Weights of a small masked image model: encoder arch vit, decoder width 256.
Rows from block 0 of the decoder of a small masked image model, named by matrix and row number. Rows with one number belong to one neuron. Each number is 500 + 25 x the weight over its row's rms, rounded and kept within 0 to 999. All counts start at 0. Numbers have three digits each.
After each neuron's rows are labels from the 100 images, of 14976, where the neuron reaches its largest size: "top examples" is what is common among them. Only what is clearly more common there than usual is listed. The data: capsule endoscopy frames (Kvasir-Capsule).
# gate: MLP gate (decoder.0.mlp.gate.weight, 512x256), inputs 208-255
# fc1: MLP up (decoder.0.mlp.fc1.weight, 512x256), inputs 208-255
# fc2: MLP down (decoder.0.mlp.fc2.weight, 256x512, transposed), outputs 208-255

gate.486:466490490526510466464499517473475519498497493516528504508498495497515487530487496515466488487446516512483486493509461512529488449491547499491491
fc1.486:528498492446525474503520508499494554478504500483505462471519516482535538512470552502502497518485501482475510483507515491475548552447483536523547
fc2.486:541490514486498481516508542484483491522480500513515474498505521491416490520533477507429481485511499513492470509492525522476504530498446480524452
top examples: finding: angiectasia

gate.489:523497467492453515486520504528455488551487434525524456499472493543512504534503533492494524474521513485457499511501529479482477528540477480502495
fc1.489:454509537498510482526493469473518526473508543501521536538524508488471507502519501497466498479471487511565503523485504502524521478485504514480492
fc2.489:515515463460471515483534515514496502519476486510524464511504442536507511493540513530488502461487507467462505518508518511495534565529526489492502
top examples: finding: pylorus

gate.159:507524487475493468474481521508489518485499499548495461524490478472499467508522490502431500457573475471449521487521493525479461484482510539540486
fc1.159:505467517526507498540491463496491480511519496522504517484496510533501519469476533491569485515451547522501455508483471507538570512472500461479523
fc2.159:514465513518496491534498474468500435477513490523488530492535455493491491481475509473541470496474540509494477501482486497516547489497482481510523
top examples: finding: pylorus

gate.322:497500497512497543532489495495540518465496469499482477493517506540520517508512478489483484513521490500500475526470497491471483539468498497493531
fc1.322:493472483510490538539489487490500509469499486478476491514527483528477515537513476557495523512499507482511498511517484504559492564449474513512513
fc2.322:489509499514502495518485479491521500464479509501448479489524465482423517505463490482502512506510516493472483501489546501521473531496476489506505
top examples: finding: angiectasia

gate.418:491475476511525508481510475520503514559467529516485488534531515522482494530533495506516521524481484472495527482464506513515460507513482482501486
fc1.418:482482463520481538452492519484445516476497419494508440500518456560531476458527501543454490509499453498518497452541465483530511477469492508480437
fc2.418:537513495517460457500487509489507517447481485509491537514551479526499464513504481499532466567481520503524550507522479559523497499528464545470457
top examples: finding: blood fresh

gate.55:497482478500493525514501532511469502512536503486543523510461473536529493487448523495468479531569472475486519506480473518497495467522473531473497
fc1.55:514504487480499485488528522479471517458464487554488534492503507481492541513556502480547458526501473484521523489487501471487497526452509483543520
fc2.55:503490468536480464511492537490472490460514490483570500534499502511507488521508461484456481498534510465529499466500511499490538484559488503520488
top examples: finding: blood fresh

gate.11:521504530487493490499506517498512455476499499518548522509462503474520528531528486407490455506517495512487534546502452468490498530495485505498495
fc1.11:534515498479504480516502532512512472443547495508556487518488520461515526545519493466497483493476519478484544539472458488487504544458489499488476
fc2.11:504527492466511513457515473545517510500498468466508533516513528541478533512501507514486520493534473493497547520472463464521480525478468471512512
top examples: finding: blood fresh

gate.272:469462509501533470549456507521502472481482528472526525499517509485487514474488465511495502491494483475507516509526485545473481488467493511505527
fc1.272:493447504531523458497491454484490502501516523477498503452520533468483540526477496504484483507478548540515493534507488511503490507481489495486508
fc2.272:529525507513502473473544495492522501510487519494505542504509485522461563497543518561476483491455513527488498540526512505584514483440503479488518
top examples: finding: angiectasia

gate.253:465503549521509503519479482530516486517487500491536513534487454494467474448475478479459510472479519497491508489500490479512500490522510545485492
fc1.253:502515479532453488550462521526535499522503556481481476504471521491518495506483512469492491483519507528528549454518506510511516468508482506490487
fc2.253:497502439471476489507488543494527511488546523461492470502503491496556531542499515504567474525488493529522520462522487509496499508462485510539478
top examples: finding: angiectasia

gate.319:501473533458490500512475494499487456538504476468501496492481509503492508424478500467476501533488501507492487547475454502451528536498500494440478
fc1.319:483510503509469514485490494500482475513505486477529481474469515493465493447487494468461495503483476483513505549462465485460538502507521470473480
fc2.319:492514522552473486481476516468493540502508531496454507474493498505489503543529505496535495457532506524534503490492506523517455481510494503528491
top examples: finding: blood fresh

gate.397:509507457503509491478517522491532490465554464474528483531477477486495537494486478522460486478530509507509504502464495524467473507468495519509504
fc1.397:491475509482480525511512530481483529468471521495487526455529496529479464498486518481454512550469541496495515496473456501447469517488493515512513
fc2.397:501514508493448448487482510574506500482543489448529509484459502455457496538512477497536474505520477518476473496538538524523487502472486524482482
top examples: finding: angiectasia

gate.456:531539492499488527507512500500485463470519517485560506535461481490528519475474535488491548480545493517494507457519529495482515538507483496474527
fc1.456:526520537514497521561525522512506513477537518501565528510483505557494461482513494465473531462475475530451495487502506468496532495466519515479495
fc2.456:483471539531458478510502492508487471508512516501518481474462487510518494507519524508501576504490502537454544474457520519510487476532472497479478
top examples: finding: blood fresh

gate.97:502449519496500460514510510486512542465498491513501547487512480510430489494509477536508503504491510497487496533466482518477463478505538521518515
fc1.97:490494519447515508509483494533462492487508566491536500531492516470540481487505504556503499513517492496473526500502462467520504512450538483518519
fc2.97:512485513462522516500478489526494509479513587515524517502516539487522502481498520505482499507501509499506532502498472482531493506454534461506494
top examples: finding: ileocecal valve

gate.465:490526498498494546450498508469528476491492529515444500483488478488490468456456514542510470438470518483506468501537513537534511504535473495496525
fc1.465:558514443548463499508506473463506468537507485503489421528508545502515531524512476561523509561510490515465496530514536480456500519531439476474481
fc2.465:556505517514524494526484475479453508505508455481537469504486496502456519547519523469482488519474505501489521493495506451487480498454501501476485
top examples: finding: ileocecal valve

gate.335:515486489522434538507530469502494422506503522476448488452458507510457531483426554469486487535472507546525553496477512541487481474512506495481496
fc1.335:528465500519458511519515522481549437526470537509469538472504510488481524496434534478518461555471511561484548532461504533525496493520529481517494
fc2.335:553498551489488500491479505501467480509510472521513529486517489496532516506502523447474509499488502465508502515555491465548501482496524541528545
top examples: finding: blood fresh

gate.338:500498519471503480501507464492515449557544439475493490527526502491497503558522482516517491504481521480468520491535525508515497453462486513463489
fc1.338:497485527501496534518548509472513481496472551525517480495526484504494505485488512492504525469514463497455505475509440525492511513475462514475487
fc2.338:493515490475468483521484496492537501495491471465477490510527519485453534534487496532491555522499495502450497515523524545504552509497496504477521
top examples: finding: angiectasia

gate.193:520530531487535500504555516480462520512552506474529531516479514474507484524499491456502471490467547486494488468484497459488521497491528495482475
fc1.193:524505534536549463475463519458499470541536502489484476493470506498487531495508492524480460465483510491509476478505475477456497506484527487510531
fc2.193:552478440489495502482515432511492521504510507499476506481532486460481514523526507522466501496504487517497479528536509518527494444483517527494497
top examples: finding: reduced mucosal view

gate.263:480454482520532493514473528505529539468533477483475478475528546473485523516458486514479499548505486491511514498507520476524483480505500509513497
fc1.263:507452526522516490477470499479505507513480472497511575478475471518509478490510498423511482519515522512513538470521523553509476519552506513532461
fc2.263:496530471480492493518477512503511493470499490453501436491529504481457515538468487512489514527535459512513468518497502445452527526536476486490495
top examples: finding: blood fresh

gate.199:487502509511508503497512525517515474454455518489537483465511513503493472484482523495507507454472522523548482566500517494519497496481529542500461
fc1.199:483517477495534485452494512540517478504481478481486504524533472499477508513490509505488496458512547506542537519515512526532508507498533505562527
fc2.199:496533501491490496471481483513522514538514496527515504502494529503502524531553493514498485507495521495456507503533493478526532574521497500489504
top examples: finding: blood fresh

gate.403:472470489457512490478487550473511492471529501531497492494480477508494534509502505546474450536500516483502475497525536532507515507459474515512539
fc1.403:497501524508422512484519488538514512517487490462538469508483523525498529488519447499486519488528514510505509432541501508497482475466493527477522
fc2.403:473505482530472503517474493545484509510501510452512511521461550483473505481478476501489502450533524511525513450506522493486468507548512488530505
top examples: finding: angiectasia

gate.73:535513537497480502469460455561489489526484457501501539510481504466517443487505471491502478467508491492501544472462548521519498503479478469510510
fc1.73:500521488575486500497525548472461511450491508511494448501523494503469531515479470498444467500499480517513467555506503450525540483520503536511481
fc2.73:481531506500477465473475472527486526466446502511502512492517518477536501465489459544489504472521490525471488501451507491545507535474482477507510
top examples: finding: ulcer

gate.209:574467470475518494466509504559453524519495491513462498522484503521529497483518484515488521513532474451511482499572514482486462539501492475510466
fc1.209:491524527484503477458497513489522523505486519474492494477543504487518484515497500476532468410540490524509490546476505470424500530497534517515491
fc2.209:568502468495504492482512484548473526539517470544490493504499489508522525520497510494536513485523488418483468517552514467500477553502497481463468
top examples: finding: pylorus

gate.252:446484474513573446536480507482508482496479512514493503523517465498549457441489498471506560488502482510522484455536490556486467486543498494540503
fc1.252:474486483534534543529523541518532494513491479478527476569532499462517490486468484504480530482500494536513513461537514508468474484515486521478491
fc2.252:458474502474515482451519532499529508477454497515500501501517511501509503465473476485493513506468458506508525451509545496481522497508534465501493
top examples: finding: angiectasia

gate.69:467526467505558517519538493492526513528503510501463511484564506486467478501505506518473492515510471497466515434485492441466481498497504450481513
fc1.69:476480499467475477480406534482497439504497474523548501525554494519511518511515494509481465487478525495518511519502469535519512500543451501518521
fc2.69:512496493542527521480526510497521546487485504459540504476490460480491497443506457553505494510519467465459512515511513504482484538452470518535527
top examples: finding: blood fresh

gate.164:532452517499544482544467522509519491514487476517465476503507557527516506516532495523478514512461489510525522526454489491536519487543505511447452
fc1.164:463532457531487487469526478470462475510488505510503507499527486469491522494499499503521478498556524503508519487531509487486439509472488491516547
fc2.164:499466524509512497499493453448514507520526483489522475526533523496464443535487504489495507480463469484466518504493549476495526523496505496486490
top examples: finding: foreign body

gate.472:493511497477483495482503522520506507517487498482499468538487510539493506562526478506513513531494499474522506522538501548452471500495486547515518
fc1.472:495484512532498453509510478536526457508517530539486497449532514530480513489512489463454502542470484498483506497525507538493484482481459528472534
fc2.472:514499490480534495505516498532474479473464480481512512521509499505473479507489498521525475476478522467515528476495482507506472525478449477500472
top examples: finding: ileocecal valve

gate.444:427476465489503499487502475492462517547470523515504541489495508510463518445499527476528499524479492462500479463483504525468453479530517463491530
fc1.444:462497464493526515454516523504503460490543482526493466486481497495519526457516485538468500494468497530545521492493521498470469476445516529449478
fc2.444:559541507477514515516479488453516490466489501490572482458508531490491495478527489498548513528452514510503512478497456519478469521502503537510497
top examples: finding: reduced mucosal view

gate.305:435517527496528522529507494517500485494542496502444472541486506516487508546509493519495490481516483455539526485526476480498502517473502543506486
fc1.305:514525498517497538495486515490444505488496501515529517503507507519494518496469456495460516467536504476490507453500530507519498532529480510509477
fc2.305:446505502560479489533520499506516508518516528470523492527480491550472524537501475517467518483523475507512515499512537471494504548482487527488470
top examples: finding: blood fresh

gate.425:504496501520487524506467550494524505492494459499484504433499518500488503516479535490452508471522486495499503521485527496488495461549484514546517
fc1.425:470495498485541512481503491470524499479467474474503489507486524487504519507483450494519484540496530470478509479503482505516520470515525517509544
fc2.425:535474483528489480495518521502464491479496491494496498510511480544479506527508501478535503517477501491509512492512506494482511527513450519511474
top examples: finding: pylorus

gate.316:528493520526497506505512502549519477554464486502521473534460510536515495493489511480479527487464446515504527491554537495485502452445494497472476
fc1.316:533477525484473480475498471469513499479533510542545469541510501498522458514441527519520477522505482528490464502494499537496522459484462528499510
fc2.316:498496491503482507506462531509474474504460502529495549449499493500470506466474499489493523475454474464540512506475489439482515500472505501505506
top examples: finding: angiectasia

gate.440:468485526504504501521508511517492489519464514499580486498499502501474467485512510516485512501509491485516489448507514524477486490486511548518484
fc1.440:500503481491498468521500508500466480493505516522538508504491497497524533456458527452521469508483515534515502482485490543528495518494499508484500
fc2.440:504523480482512512497512481492513475461524524502482526478531488474540527499458483465530492502499512499532542546454504496512515498505495456523525
top examples: finding: ulcer; finding: ileocecal valve

gate.334:517508468517468496491468498457468477504539512461521478486527513553512481528511508478483504520441500482492496516543481506490500506507468506464481
fc1.334:527484495523535507477429477493490499480542466510512488464513505519557492504512535501490492488498455523483504504487489537497519475489476548470480
fc2.334:529502475513523539486481500487521503439509494511513508526535486511534491458469536480524480509531484489431479511478451521545463448487511444513495
top examples: finding: pylorus; finding: blood fresh

gate.408:504515484487469508520490497497497483506465445457504494504514514519511485546485563494479509495504518498459476478476517469517552471491538487487505
fc1.408:475481484510520516488514486489528523484499547554518512476489485498481493437521459508535481537492503500524522514504487524493419532500447513516500
fc2.408:500480515524513503503533487508508513481517547517507513488471492460486509449538447507526498524488491488517522479502478533471446499520462513538501
top examples: finding: ulcer

gate.122:479491509476482528517493435495472490523513530554505523488442506515503456513496511461463502494530532522447499510498475521549529512499479480506528
fc1.122:467495496497495503511480594517508502462549481524527537497515530503519531508524445488520526505501505488486495482498429483468497494507510505529513
fc2.122:537459506481482522530524477517527506506496527495538481503468531513505518495497490541458468478495543494487531503506524510500513486496523490505494
top examples: finding: blood fresh

gate.412:468478490465511496517441477468503495498478526497536482543483479514530456425512461535456491480496541500523538497493476455500480482508481512521534
fc1.412:512482548474484463505489488451500481495516476511510527487507489501489499581476472528463528505500504499506510518518503513529516511490497553512495
fc2.412:476493518534493465500459527482519519496482470515484511528529474519483520500501489534479513542506522526513520513462495456530511497475487497491504
top examples: finding: angiectasia

gate.200:494512479501499488515491519516455473541539524511488461485462478468546506476498517473558487456524507501495504513526492498515534501520523496490526
fc1.200:513525472475534460516507466539503452539518481528524473482516489505503488504526489523512543550488491496436455527501516498506508494534500495444501
fc2.200:474533533493509500478540462495517478536465444483510474502502524537483516514484466496418502547476490485482469468484492544526523500516474455463475
top examples: finding: pylorus

gate.18:475477511525492495499500497475488485468448508528505523535461431496482492533544502483461504458522492492521489506514536507525499508471515501449526
fc1.18:454520516508512494508510484520471504488468476513551477509472506500439524526517477455451519499524540503504498510511520468476524494509511531523507
fc2.18:506466562519517490516518483498489521493487537493542494513474491494464530543547502460449531478500487499532492510498533463497510516461508513450550
top examples: finding: pylorus

gate.414:494495484475493483489527548498466484514485501498533479474493522551483533458471467501463512497508501506535472512529503511507482461488533523525471
fc1.414:511514484508476485474502472520501554499497498519472543507484511460523504525502514497543541501483474527525478501544518514489536530462517503510510
fc2.414:493508481473461477533541515464467572449507487487505524515520516488520516488518521497547507496485487535536487519543481490447530468470530498507496
top examples: finding: blood fresh

gate.423:516496507461531527493507492494499447525532528521500516518559471504507501485532525481509482535473508487453512552527476529503482460489533502490541
fc1.423:506561483496493476497516515459542522499500539491527487482501526475484462457505493492509504505478506513540483472540490533530510440507503481526502
fc2.423:500495493517481494493538494474496516460467504499531544466477506487536532504459475487556470554501535542506529510473549501496504512494515485465535
top examples: finding: blood fresh

gate.158:476434481515502507502495510489493485512463481533519419551525480526499505489503486509481487497503527511498497487527514463533493520486482531495493
fc1.158:492455493528542491507495534466471505529469462512504412537506494493491496510506529514476495472501511528500501488561523472487503483465494513508463
fc2.158:519550533448505487487527481530516516483502536510487584486479506485483489535479510475517526481516517478518512528512487499512517463504522470516491
top examples: finding: blood fresh

gate.314:492503550449529459489468526490509463497481510555481468542479510506468499494479489542507549497495529546495497476529469473538498494519466496463497
fc1.314:485476494487479520493508515516480478521494475461465491482486512473521530485534524464508499511490499481507475449494500487488509519533502521482501
fc2.314:514475497490482502521553489532514472538498514489454507496500531496542527509518555472489518494510490493511510459472519478490486498518481539483509
top examples: finding: angiectasia

gate.22:500490520453496498508482512508463457498505469510463540479502487508483460521523527513512477492540512478490529486464458489561491475477540531532477
fc1.22:496527593523514537512493513486511497483479477497465498467492534478474502469467475512508505555456509490518502526491508499526511540532490511502504
fc2.22:524488515501535522510531495486528497482481519484511501508498531498518547468456477515503521510465483552493469534532515493485512527521472454463474
top examples: finding: angiectasia

gate.217:483446515472511483500472498516502486518506494475554492530509494508515500485490494459482512505495486530480498511508517497497526464549536513507502
fc1.217:509531500490487518498495488511485516499510535518477558515490502519486516545556488547474547469471519463525488529508486492500491528470479468504527
fc2.217:521487510475480479523542499480503472494503499503532534526490510489525482497515500494523487502490503506475486502513518508518495484496533505490514
top examples: finding: angiectasia

gate.409:495462479477501496541536520493511464513477515492501512521524464461475515466526478477527445524477521506498504505477548482509510493446530503519485
fc1.409:525539468505470505494515487528527534463506503495521486527451522483471502496525466446471490522503488535478516499490486519488499450489486478500558
fc2.409:453466476506512492530518499447484507531484501524487452541474509476552506525508467514503481498468472486501516477556505486513498496515497519504484
top examples: finding: angiectasia