config.yaml
model: "masked image model"
image_size: 24
horizontal_flip: false
translate: 0.12
mask_ratio: 0.75
encoder_norm: "rmsnorm"
encoder_norm_position: "pre"
encoder_head_dim: 16
encoder_fused_qkv: true
encoder_inner_norm: false
encoder_patch_size: [2, 2]
muon_scale: "spectral"
nesterov: true
lr_schedule: "cosine"
Rows from block 5 of the encoder of a small masked image model, named by matrix and row number. Rows with one number belong to one neuron. Each number is 50 + 15 x the weight over its row's rms, rounded and kept within 0 to 99. All counts start at 0.
After each neuron's rows are labels from the 100 images, of 14976, where the neuron reaches its largest size: "responds to" is what is common among them; "peak at" is the part of the image that holds the peak. Only what is clearly more common there than usual is listed. The data: capsule endoscopy frames (Kvasir-Capsule). In brackets: how many of the 100, against the usual share in percent.
# gate: MLP gate (encoder.blocks.5.mlp.gate.weight, 384x192), inputs 0-95
# fc1: MLP up (encoder.blocks.5.mlp.fc1.weight, 384x192), inputs 0-95
# fc2: MLP down (encoder.blocks.5.mlp.fc2.weight, 192x384, transposed), outputs 0-95

gate.226:51 46 74 70 65 34 54 40 56 38 77 41 53 79 46 34 67 73 59 56 35 82 59 66 23 57 18 56 47 68 16 48 52 67 53 83 66 49 54 86 29 52 38 52 52 28 64 41 32 67 59 37 27 43 66 48 46 61 29 73 18 51 52 56 55 34 51 56 58 38 52 26 57 58 44 49 55 55 33 44 71 29 43 27 55 54 11 35 39 58 30 50 62 66 50 52
fc1.226:26 66 28 39 38 62 48 66 52 64 61 69 34 61 66 68 50 72 63 50 61 80 67 55 33 53 36 36 58 69 74 71 47 53 58 38 52 76 64 52 46 52 33 38 43 28 55 21 44 30 21 64 60 60 61 48 40 23 41 23 38 45 61 64 38 48 27 52 35 43 42 47 29 34 51 76 45 56 53 51 40 44 55 22 24 37 51 68 72 56 29 50 30 41 28 27
fc2.226:33 51 40 53 59 49 26 57 54 56 58 62 67 56 23 32 62 33 58 48 26 58 50 53 54 40 70 42 61 49 41 62 45 71 37 29 54 35 43 45 53 60 46 65 43 50 55 30 37 67 46 48 37 20 70 60 48 71 57 76 87 83 47 14 53 56 46 44 77 24 80 51 54 67 42 32 48 40 72 63 54 61 44 32 50 52 58 36 50 43 25 63 61 81 49 64
responds to: finding: reduced mucosal view (39 vs 6.2); finding: ileocecal valve (29 vs 8.8)
peak at: bottom left (36 vs 11.1)

gate.48:35 72 68 51 48 61 48 70 20 33 71 41 27 23 39 53 59 36 38 64 35 04 81 37 49 75 37 71 57 78 71 32 55 47 67 74 20 70 22 48 61 64 53 54 50 56 40 76 32 47 49 66 61 41 51 37 57 62 39 28 49 77 57 40 48 53 57 48 54 71 14 61 50 55 62 27 44 48 51 52 47 27 45 32 51 59 50 48 37 40 34 64 67 44 20 70
fc1.48:33 56 55 67 28 60 69 48 31 39 71 25 40 33 48 41 47 27 00 48 53 23 52 62 29 62 39 51 40 72 49 49 40 52 70 47 57 73 39 38 44 45 63 41 56 68 22 77 13 42 70 63 28 54 68 42 61 55 60 40 49 69 40 57 67 59 45 69 55 88 21 51 65 23 75 52 71 55 41 47 51 39 43 59 59 53 42 52 34 44 43 39 37 22 68 62
fc2.48:28 69 63 43 16 60 73 45 39 68 61 60 33 65 35 59 51 14 30 49 77 65 49 37 55 21 54 46 13 61 58 31 52 39 50 47 74 47 43 33 51 60 46 62 48 72 79 36 55 38 48 66 38 52 79 50 66 62 78 52 49 42 38 46 56 51 38 47 30 61 33 38 56 52 66 57 47 66 39 52 49 28 23 29 65 71 55 64 21 36 53 47 70 54 42 78
responds to: finding: ileocecal valve (49 vs 8.8)
peak at: top centre (29 vs 11.1); top left (27 vs 11.1)

gate.193:27 64 48 60 51 51 41 38 51 64 62 28 68 45 58 42 57 26 50 42 53 82 65 54 34 74 56 47 61 50 74 50 49 44 46 55 52 40 49 51 36 36 32 58 53 62 41 30 59 40 61 49 55 33 38 70 60 53 15 46 19 40 45 28 58 29 66 66 82 49 44 45 40 46 36 33 63 50 37 73 63 42 56 42 39 57 73 19 41 58 76 16 63 69 74 92
fc1.193:38 71 57 32 50 63 54 63 39 73 52 39 48 51 73 60 61 48 28 67 53 63 60 63 61 70 12 64 35 29 32 57 30 52 47 65 62 53 60 54 44 56 69 69 54 60 31 59 63 57 58 41 27 45 68 21 54 50 37 53 41 48 46 67 38 59 69 44 54 40 47 39 37 47 33 52 53 73 61 95 51 34 61 47 56 54 29 32 15 54 47 40 54 36 41 67
fc2.193:47 65 38 52 61 42 62 71 57 70 23 70 30 39 53 54 58 69 44 39 77 30 40 46 53 58 51 45 56 29 62 62 76 45 58 48 66 29 65 43 77 62 60 40 36 71 66 67 55 46 55 49 72 58 50 36 55 66 73 45 61 58 29 56 24 76 56 74 74 50 84 23 47 57 28 43 56 62 68 06 08 51 49 47 57 34 43 73 61 50 56 36 25 46 41 51
responds to: finding: ileocecal valve (65 vs 8.8)
peak at: top right (35 vs 11.1); top centre (30 vs 11.1)

gate.33:35 36 86 53 99 46 64 64 51 34 52 10 51 34 44 54 19 58 45 53 86 35 56 63 29 49 41 78 65 46 44 39 37 58 59 43 58 56 59 72 17 48 37 65 47 41 37 55 25 68 87 81 48 51 48 79 14 56 47 48 49 76 66 49 38 52 44 47 63 84 68 65 40 51 67 23 59 47 39 61 40 38 30 42 45 54 46 66 72 77 46 50 54 37 56 43
fc1.33:68 48 39 43 48 78 71 68 56 63 65 75 32 55 38 54 24 43 70 70 50 47 61 63 68 40 48 37 16 37 46 72 21 49 47 71 45 53 38 60 43 34 40 39 41 66 43 29 62 43 24 56 89 60 41 41 82 45 57 42 59 29 35 29 21 40 66 32 40 51 81 64 47 45 44 58 33 30 69 25 46 57 51 37 65 31 54 31 68 38 41 53 64 55 38 55
fc2.33:49 54 67 47 41 50 57 67 34 52 64 46 51 50 68 56 40 33 67 52 25 50 94 33 36 46 29 45 45 36 03 39 55 49 03 48 79 63 73 32 45 40 44 46 46 25 08 24 49 46 51 45 43 66 55 65 42 52 44 38 31 46 26 54 45 61 72 38 40 76 48 57 69 55 29 42 43 71 50 59 51 39 56 31 27 59 57 60 69 34 38 59 44 41 43 23
responds to: finding: reduced mucosal view (64 vs 6.2)
peak at: top right (50 vs 11.1)

gate.301:41 56 29 31 53 37 48 57 42 26 67 45 51 37 60 21 42 54 42 63 57 35 29 51 53 41 46 80 36 58 62 68 46 48 42 62 43 84 49 53 49 75 41 33 69 47 42 28 34 58 25 40 62 63 59 33 41 43 33 55 59 33 66 46 37 43 54 45 42 59 14 47 59 67 59 48 12 41 36 72 47 70 21 53 50 47 77 47 14 67 70 51 72 68 47 40
fc1.301:57 65 52 41 77 44 53 25 52 95 42 64 56 69 56 52 48 57 29 44 34 55 55 46 43 52 30 31 61 61 30 40 61 59 46 40 55 56 50 54 33 29 63 39 48 64 44 52 59 62 73 60 20 42 63 64 49 53 62 57 29 34 58 36 63 42 26 51 42 48 50 36 44 44 39 53 75 99 52 59 49 31 55 50 65 78 49 29 67 35 20 49 37 39 59 48
fc2.301:73 47 56 49 65 38 54 45 51 53 32 53 43 52 42 47 56 38 46 46 51 47 24 70 66 55 26 63 28 73 49 69 66 60 61 71 55 47 61 69 38 16 55 35 59 69 15 64 65 71 50 69 67 25 52 64 60 46 54 39 60 63 39 25 74 59 30 39 64 47 69 28 70 31 37 38 52 72 53 69 56 49 37 52 30 09 51 46 84 48 64 18 54 52 51 64
responds to: finding: ileocecal valve (31 vs 8.8)
peak at: top right (30 vs 11.1)

gate.52:74 53 45 59 41 39 35 38 69 61 30 54 75 49 61 69 37 72 26 55 71 44 34 77 40 45 22 48 49 53 49 27 48 74 57 74 51 69 62 46 49 68 65 39 29 69 45 56 44 38 39 44 33 70 66 59 45 31 49 34 33 51 36 53 63 46 69 64 79 31 24 44 66 44 47 44 24 54 43 59 47 54 77 59 68 38 73 30 10 49 43 67 69 42 66 32
fc1.52:37 54 53 17 52 46 47 79 40 73 68 63 59 48 56 65 40 34 60 53 39 87 54 51 62 58 61 37 43 34 52 67 60 68 47 31 66 57 40 41 31 28 39 51 44 56 44 51 38 54 70 48 47 32 42 51 61 47 44 46 66 46 68 43 44 41 56 51 71 37 62 58 56 65 47 53 55 50 45 70 83 43 31 43 23 59 33 71 45 43 61 32 36 42 44 81
fc2.52:52 72 58 55 65 64 69 55 48 60 30 49 54 50 51 38 64 77 63 37 48 42 47 58 92 33 75 51 65 50 55 21 55 40 52 32 60 60 71 59 69 26 76 65 39 34 30 30 51 58 62 38 57 40 39 53 41 52 80 42 57 40 51 69 34 53 40 23 62 55 46 41 71 41 66 40 58 74 53 78 37 52 39 74 53 36 39 66 24 57 39 51 46 82 57 48
responds to: finding: ileocecal valve (27 vs 8.8)
peak at: bottom centre (47 vs 11.1)

gate.335:66 52 69 29 61 57 44 71 59 72 40 54 61 85 64 67 74 44 55 30 65 37 52 27 48 37 52 45 60 59 31 47 54 63 43 43 41 30 54 38 10 63 51 54 40 61 61 22 53 69 40 57 65 32 53 53 51 49 75 42 64 31 69 55 65 33 46 36 74 36 58 57 55 56 60 73 56 62 78 55 55 46 23 45 41 19 53 50 18 49 47 54 49 64 47 43
fc1.335:59 31 58 37 32 53 52 62 28 61 42 41 37 57 69 87 50 32 18 59 61 51 46 19 41 68 58 60 47 50 55 56 59 62 35 38 65 41 34 75 23 68 49 57 49 37 62 55 55 67 61 40 17 45 35 26 54 62 77 40 63 49 40 55 67 59 45 52 36 41 56 36 69 31 56 70 45 52 58 38 62 78 60 72 41 34 54 47 41 55 36 48 35 38 45 61
fc2.335:58 41 65 51 53 53 36 54 42 60 37 56 47 61 63 76 46 22 17 61 67 40 33 24 30 65 57 41 44 57 45 45 56 54 45 34 68 44 46 65 15 67 52 39 53 52 60 46 48 71 65 47 36 43 33 39 50 58 55 39 68 54 29 67 47 63 37 41 48 41 70 31 60 45 48 62 32 43 65 35 51 80 64 53 41 26 45 42 28 76 16 41 21 40 38 46
responds to: finding: ileocecal valve (44 vs 8.8)
peak at: centre (28 vs 11.1)

gate.286:45 64 67 50 25 67 33 40 61 20 56 69 55 69 63 37 58 38 75 63 33 57 54 63 62 47 41 55 67 57 59 69 39 42 62 46 48 14 60 52 56 55 53 41 49 74 23 38 49 62 39 65 36 35 32 35 62 35 16 33 52 61 71 46 46 72 41 66 40 38 39 57 31 51 58 44 60 47 80 98 38 31 62 46 49 50 52 58 50 53 29 38 32 61 67 49
fc1.286:51 76 76 35 53 57 44 55 36 33 65 60 54 35 64 27 47 40 47 48 23 50 53 56 51 56 53 70 54 61 69 73 33 43 68 44 43 43 45 51 51 44 38 49 41 61 31 34 47 45 43 59 46 48 43 44 59 35 43 19 58 69 86 39 53 59 22 59 48 49 35 52 42 65 49 65 93 84 80 79 48 19 44 58 70 47 61 62 68 58 26 62 44 60 81 54
fc2.286:48 66 32 71 69 52 59 69 64 64 70 52 46 67 71 71 54 51 56 39 55 39 51 48 45 51 65 90 63 33 40 58 45 48 63 37 46 38 27 54 50 65 52 52 42 57 59 47 62 54 75 51 69 35 62 72 39 36 64 61 79 59 64 48 44 83 52 44 44 54 40 44 67 77 40 66 65 51 60 30 52 26 55 68 38 39 75 39 72 56 59 43 43 43 61 59
responds to: finding: ileocecal valve (47 vs 8.8)
peak at: centre (32 vs 11.1)

gate.297:58 55 57 65 39 28 60 55 68 67 78 36 72 37 54 36 72 38 37 80 41 41 18 65 37 78 35 71 32 45 62 47 52 44 58 38 52 42 59 53 44 58 45 44 54 61 71 37 61 15 22 51 63 65 21 36 37 28 81 73 43 43 27 52 57 56 70 58 57 62 57 45 13 56 25 54 65 47 38 41 40 35 41 50 60 58 28 30 22 50 56 74 47 59 53 42
fc1.297:54 44 57 56 61 59 75 42 48 67 56 46 37 33 50 34 34 66 41 44 52 47 57 51 57 41 49 65 84 34 68 52 64 42 64 41 26 60 58 52 39 56 55 25 34 57 42 53 27 73 62 41 44 50 32 58 53 42 29 68 56 24 60 46 31 57 66 38 41 54 50 52 60 50 49 23 27 57 66 51 68 43 59 53 39 50 35 51 45 59 54 46 21 33 50 77
fc2.297:48 65 76 52 39 38 46 51 60 75 42 45 32 52 59 47 65 50 67 27 42 46 37 21 68 34 42 50 70 56 37 40 51 16 50 30 62 52 40 66 53 28 54 49 62 56 50 39 57 51 74 49 33 53 59 48 47 73 37 49 71 28 45 63 35 78 69 70 42 67 52 54 66 66 42 27 42 59 32 67 67 41 19 44 24 41 65 64 22 38 58 48 35 33 27 40
responds to: finding: ileocecal valve (80 vs 8.8)
peak at: top right (30 vs 11.1)

gate.31:68 66 49 56 58 64 53 50 48 62 35 43 66 51 24 70 51 82 50 57 44 38 51 25 76 15 39 71 65 67 27 53 79 53 50 57 31 48 41 40 28 52 65 60 49 43 60 74 70 61 38 43 14 33 60 60 51 78 36 37 44 43 32 35 44 62 73 78 57 79 52 43 72 36 37 74 75 54 61 24 39 43 56 33 28 61 41 30 88 58 54 57 52 42 26 30
fc1.31:69 70 60 55 64 55 73 32 57 49 46 48 49 58 48 58 53 50 45 57 55 65 47 42 48 30 60 62 27 47 63 65 27 62 34 47 58 49 59 50 46 38 31 57 46 44 52 54 30 51 43 21 55 96 47 61 57 31 41 23 59 45 50 44 49 41 42 75 37 52 81 65 39 57 01 29 60 22 36 38 32 66 61 71 53 54 42 47 71 38 77 62 38 39 34 70
fc2.31:61 64 28 45 86 33 61 52 59 31 82 56 43 42 59 36 42 42 56 34 60 27 37 51 57 35 66 60 32 32 72 51 24 82 63 51 41 31 30 58 60 61 69 60 40 76 30 61 48 43 63 51 38 39 74 54 39 41 51 55 72 59 63 43 49 47 40 80 41 26 74 68 28 55 35 57 37 59 59 63 68 34 48 66 26 51 41 40 34 54 41 40 83 32 48 41
responds to: finding: reduced mucosal view (39 vs 6.2)
peak at: centre (39 vs 11.1)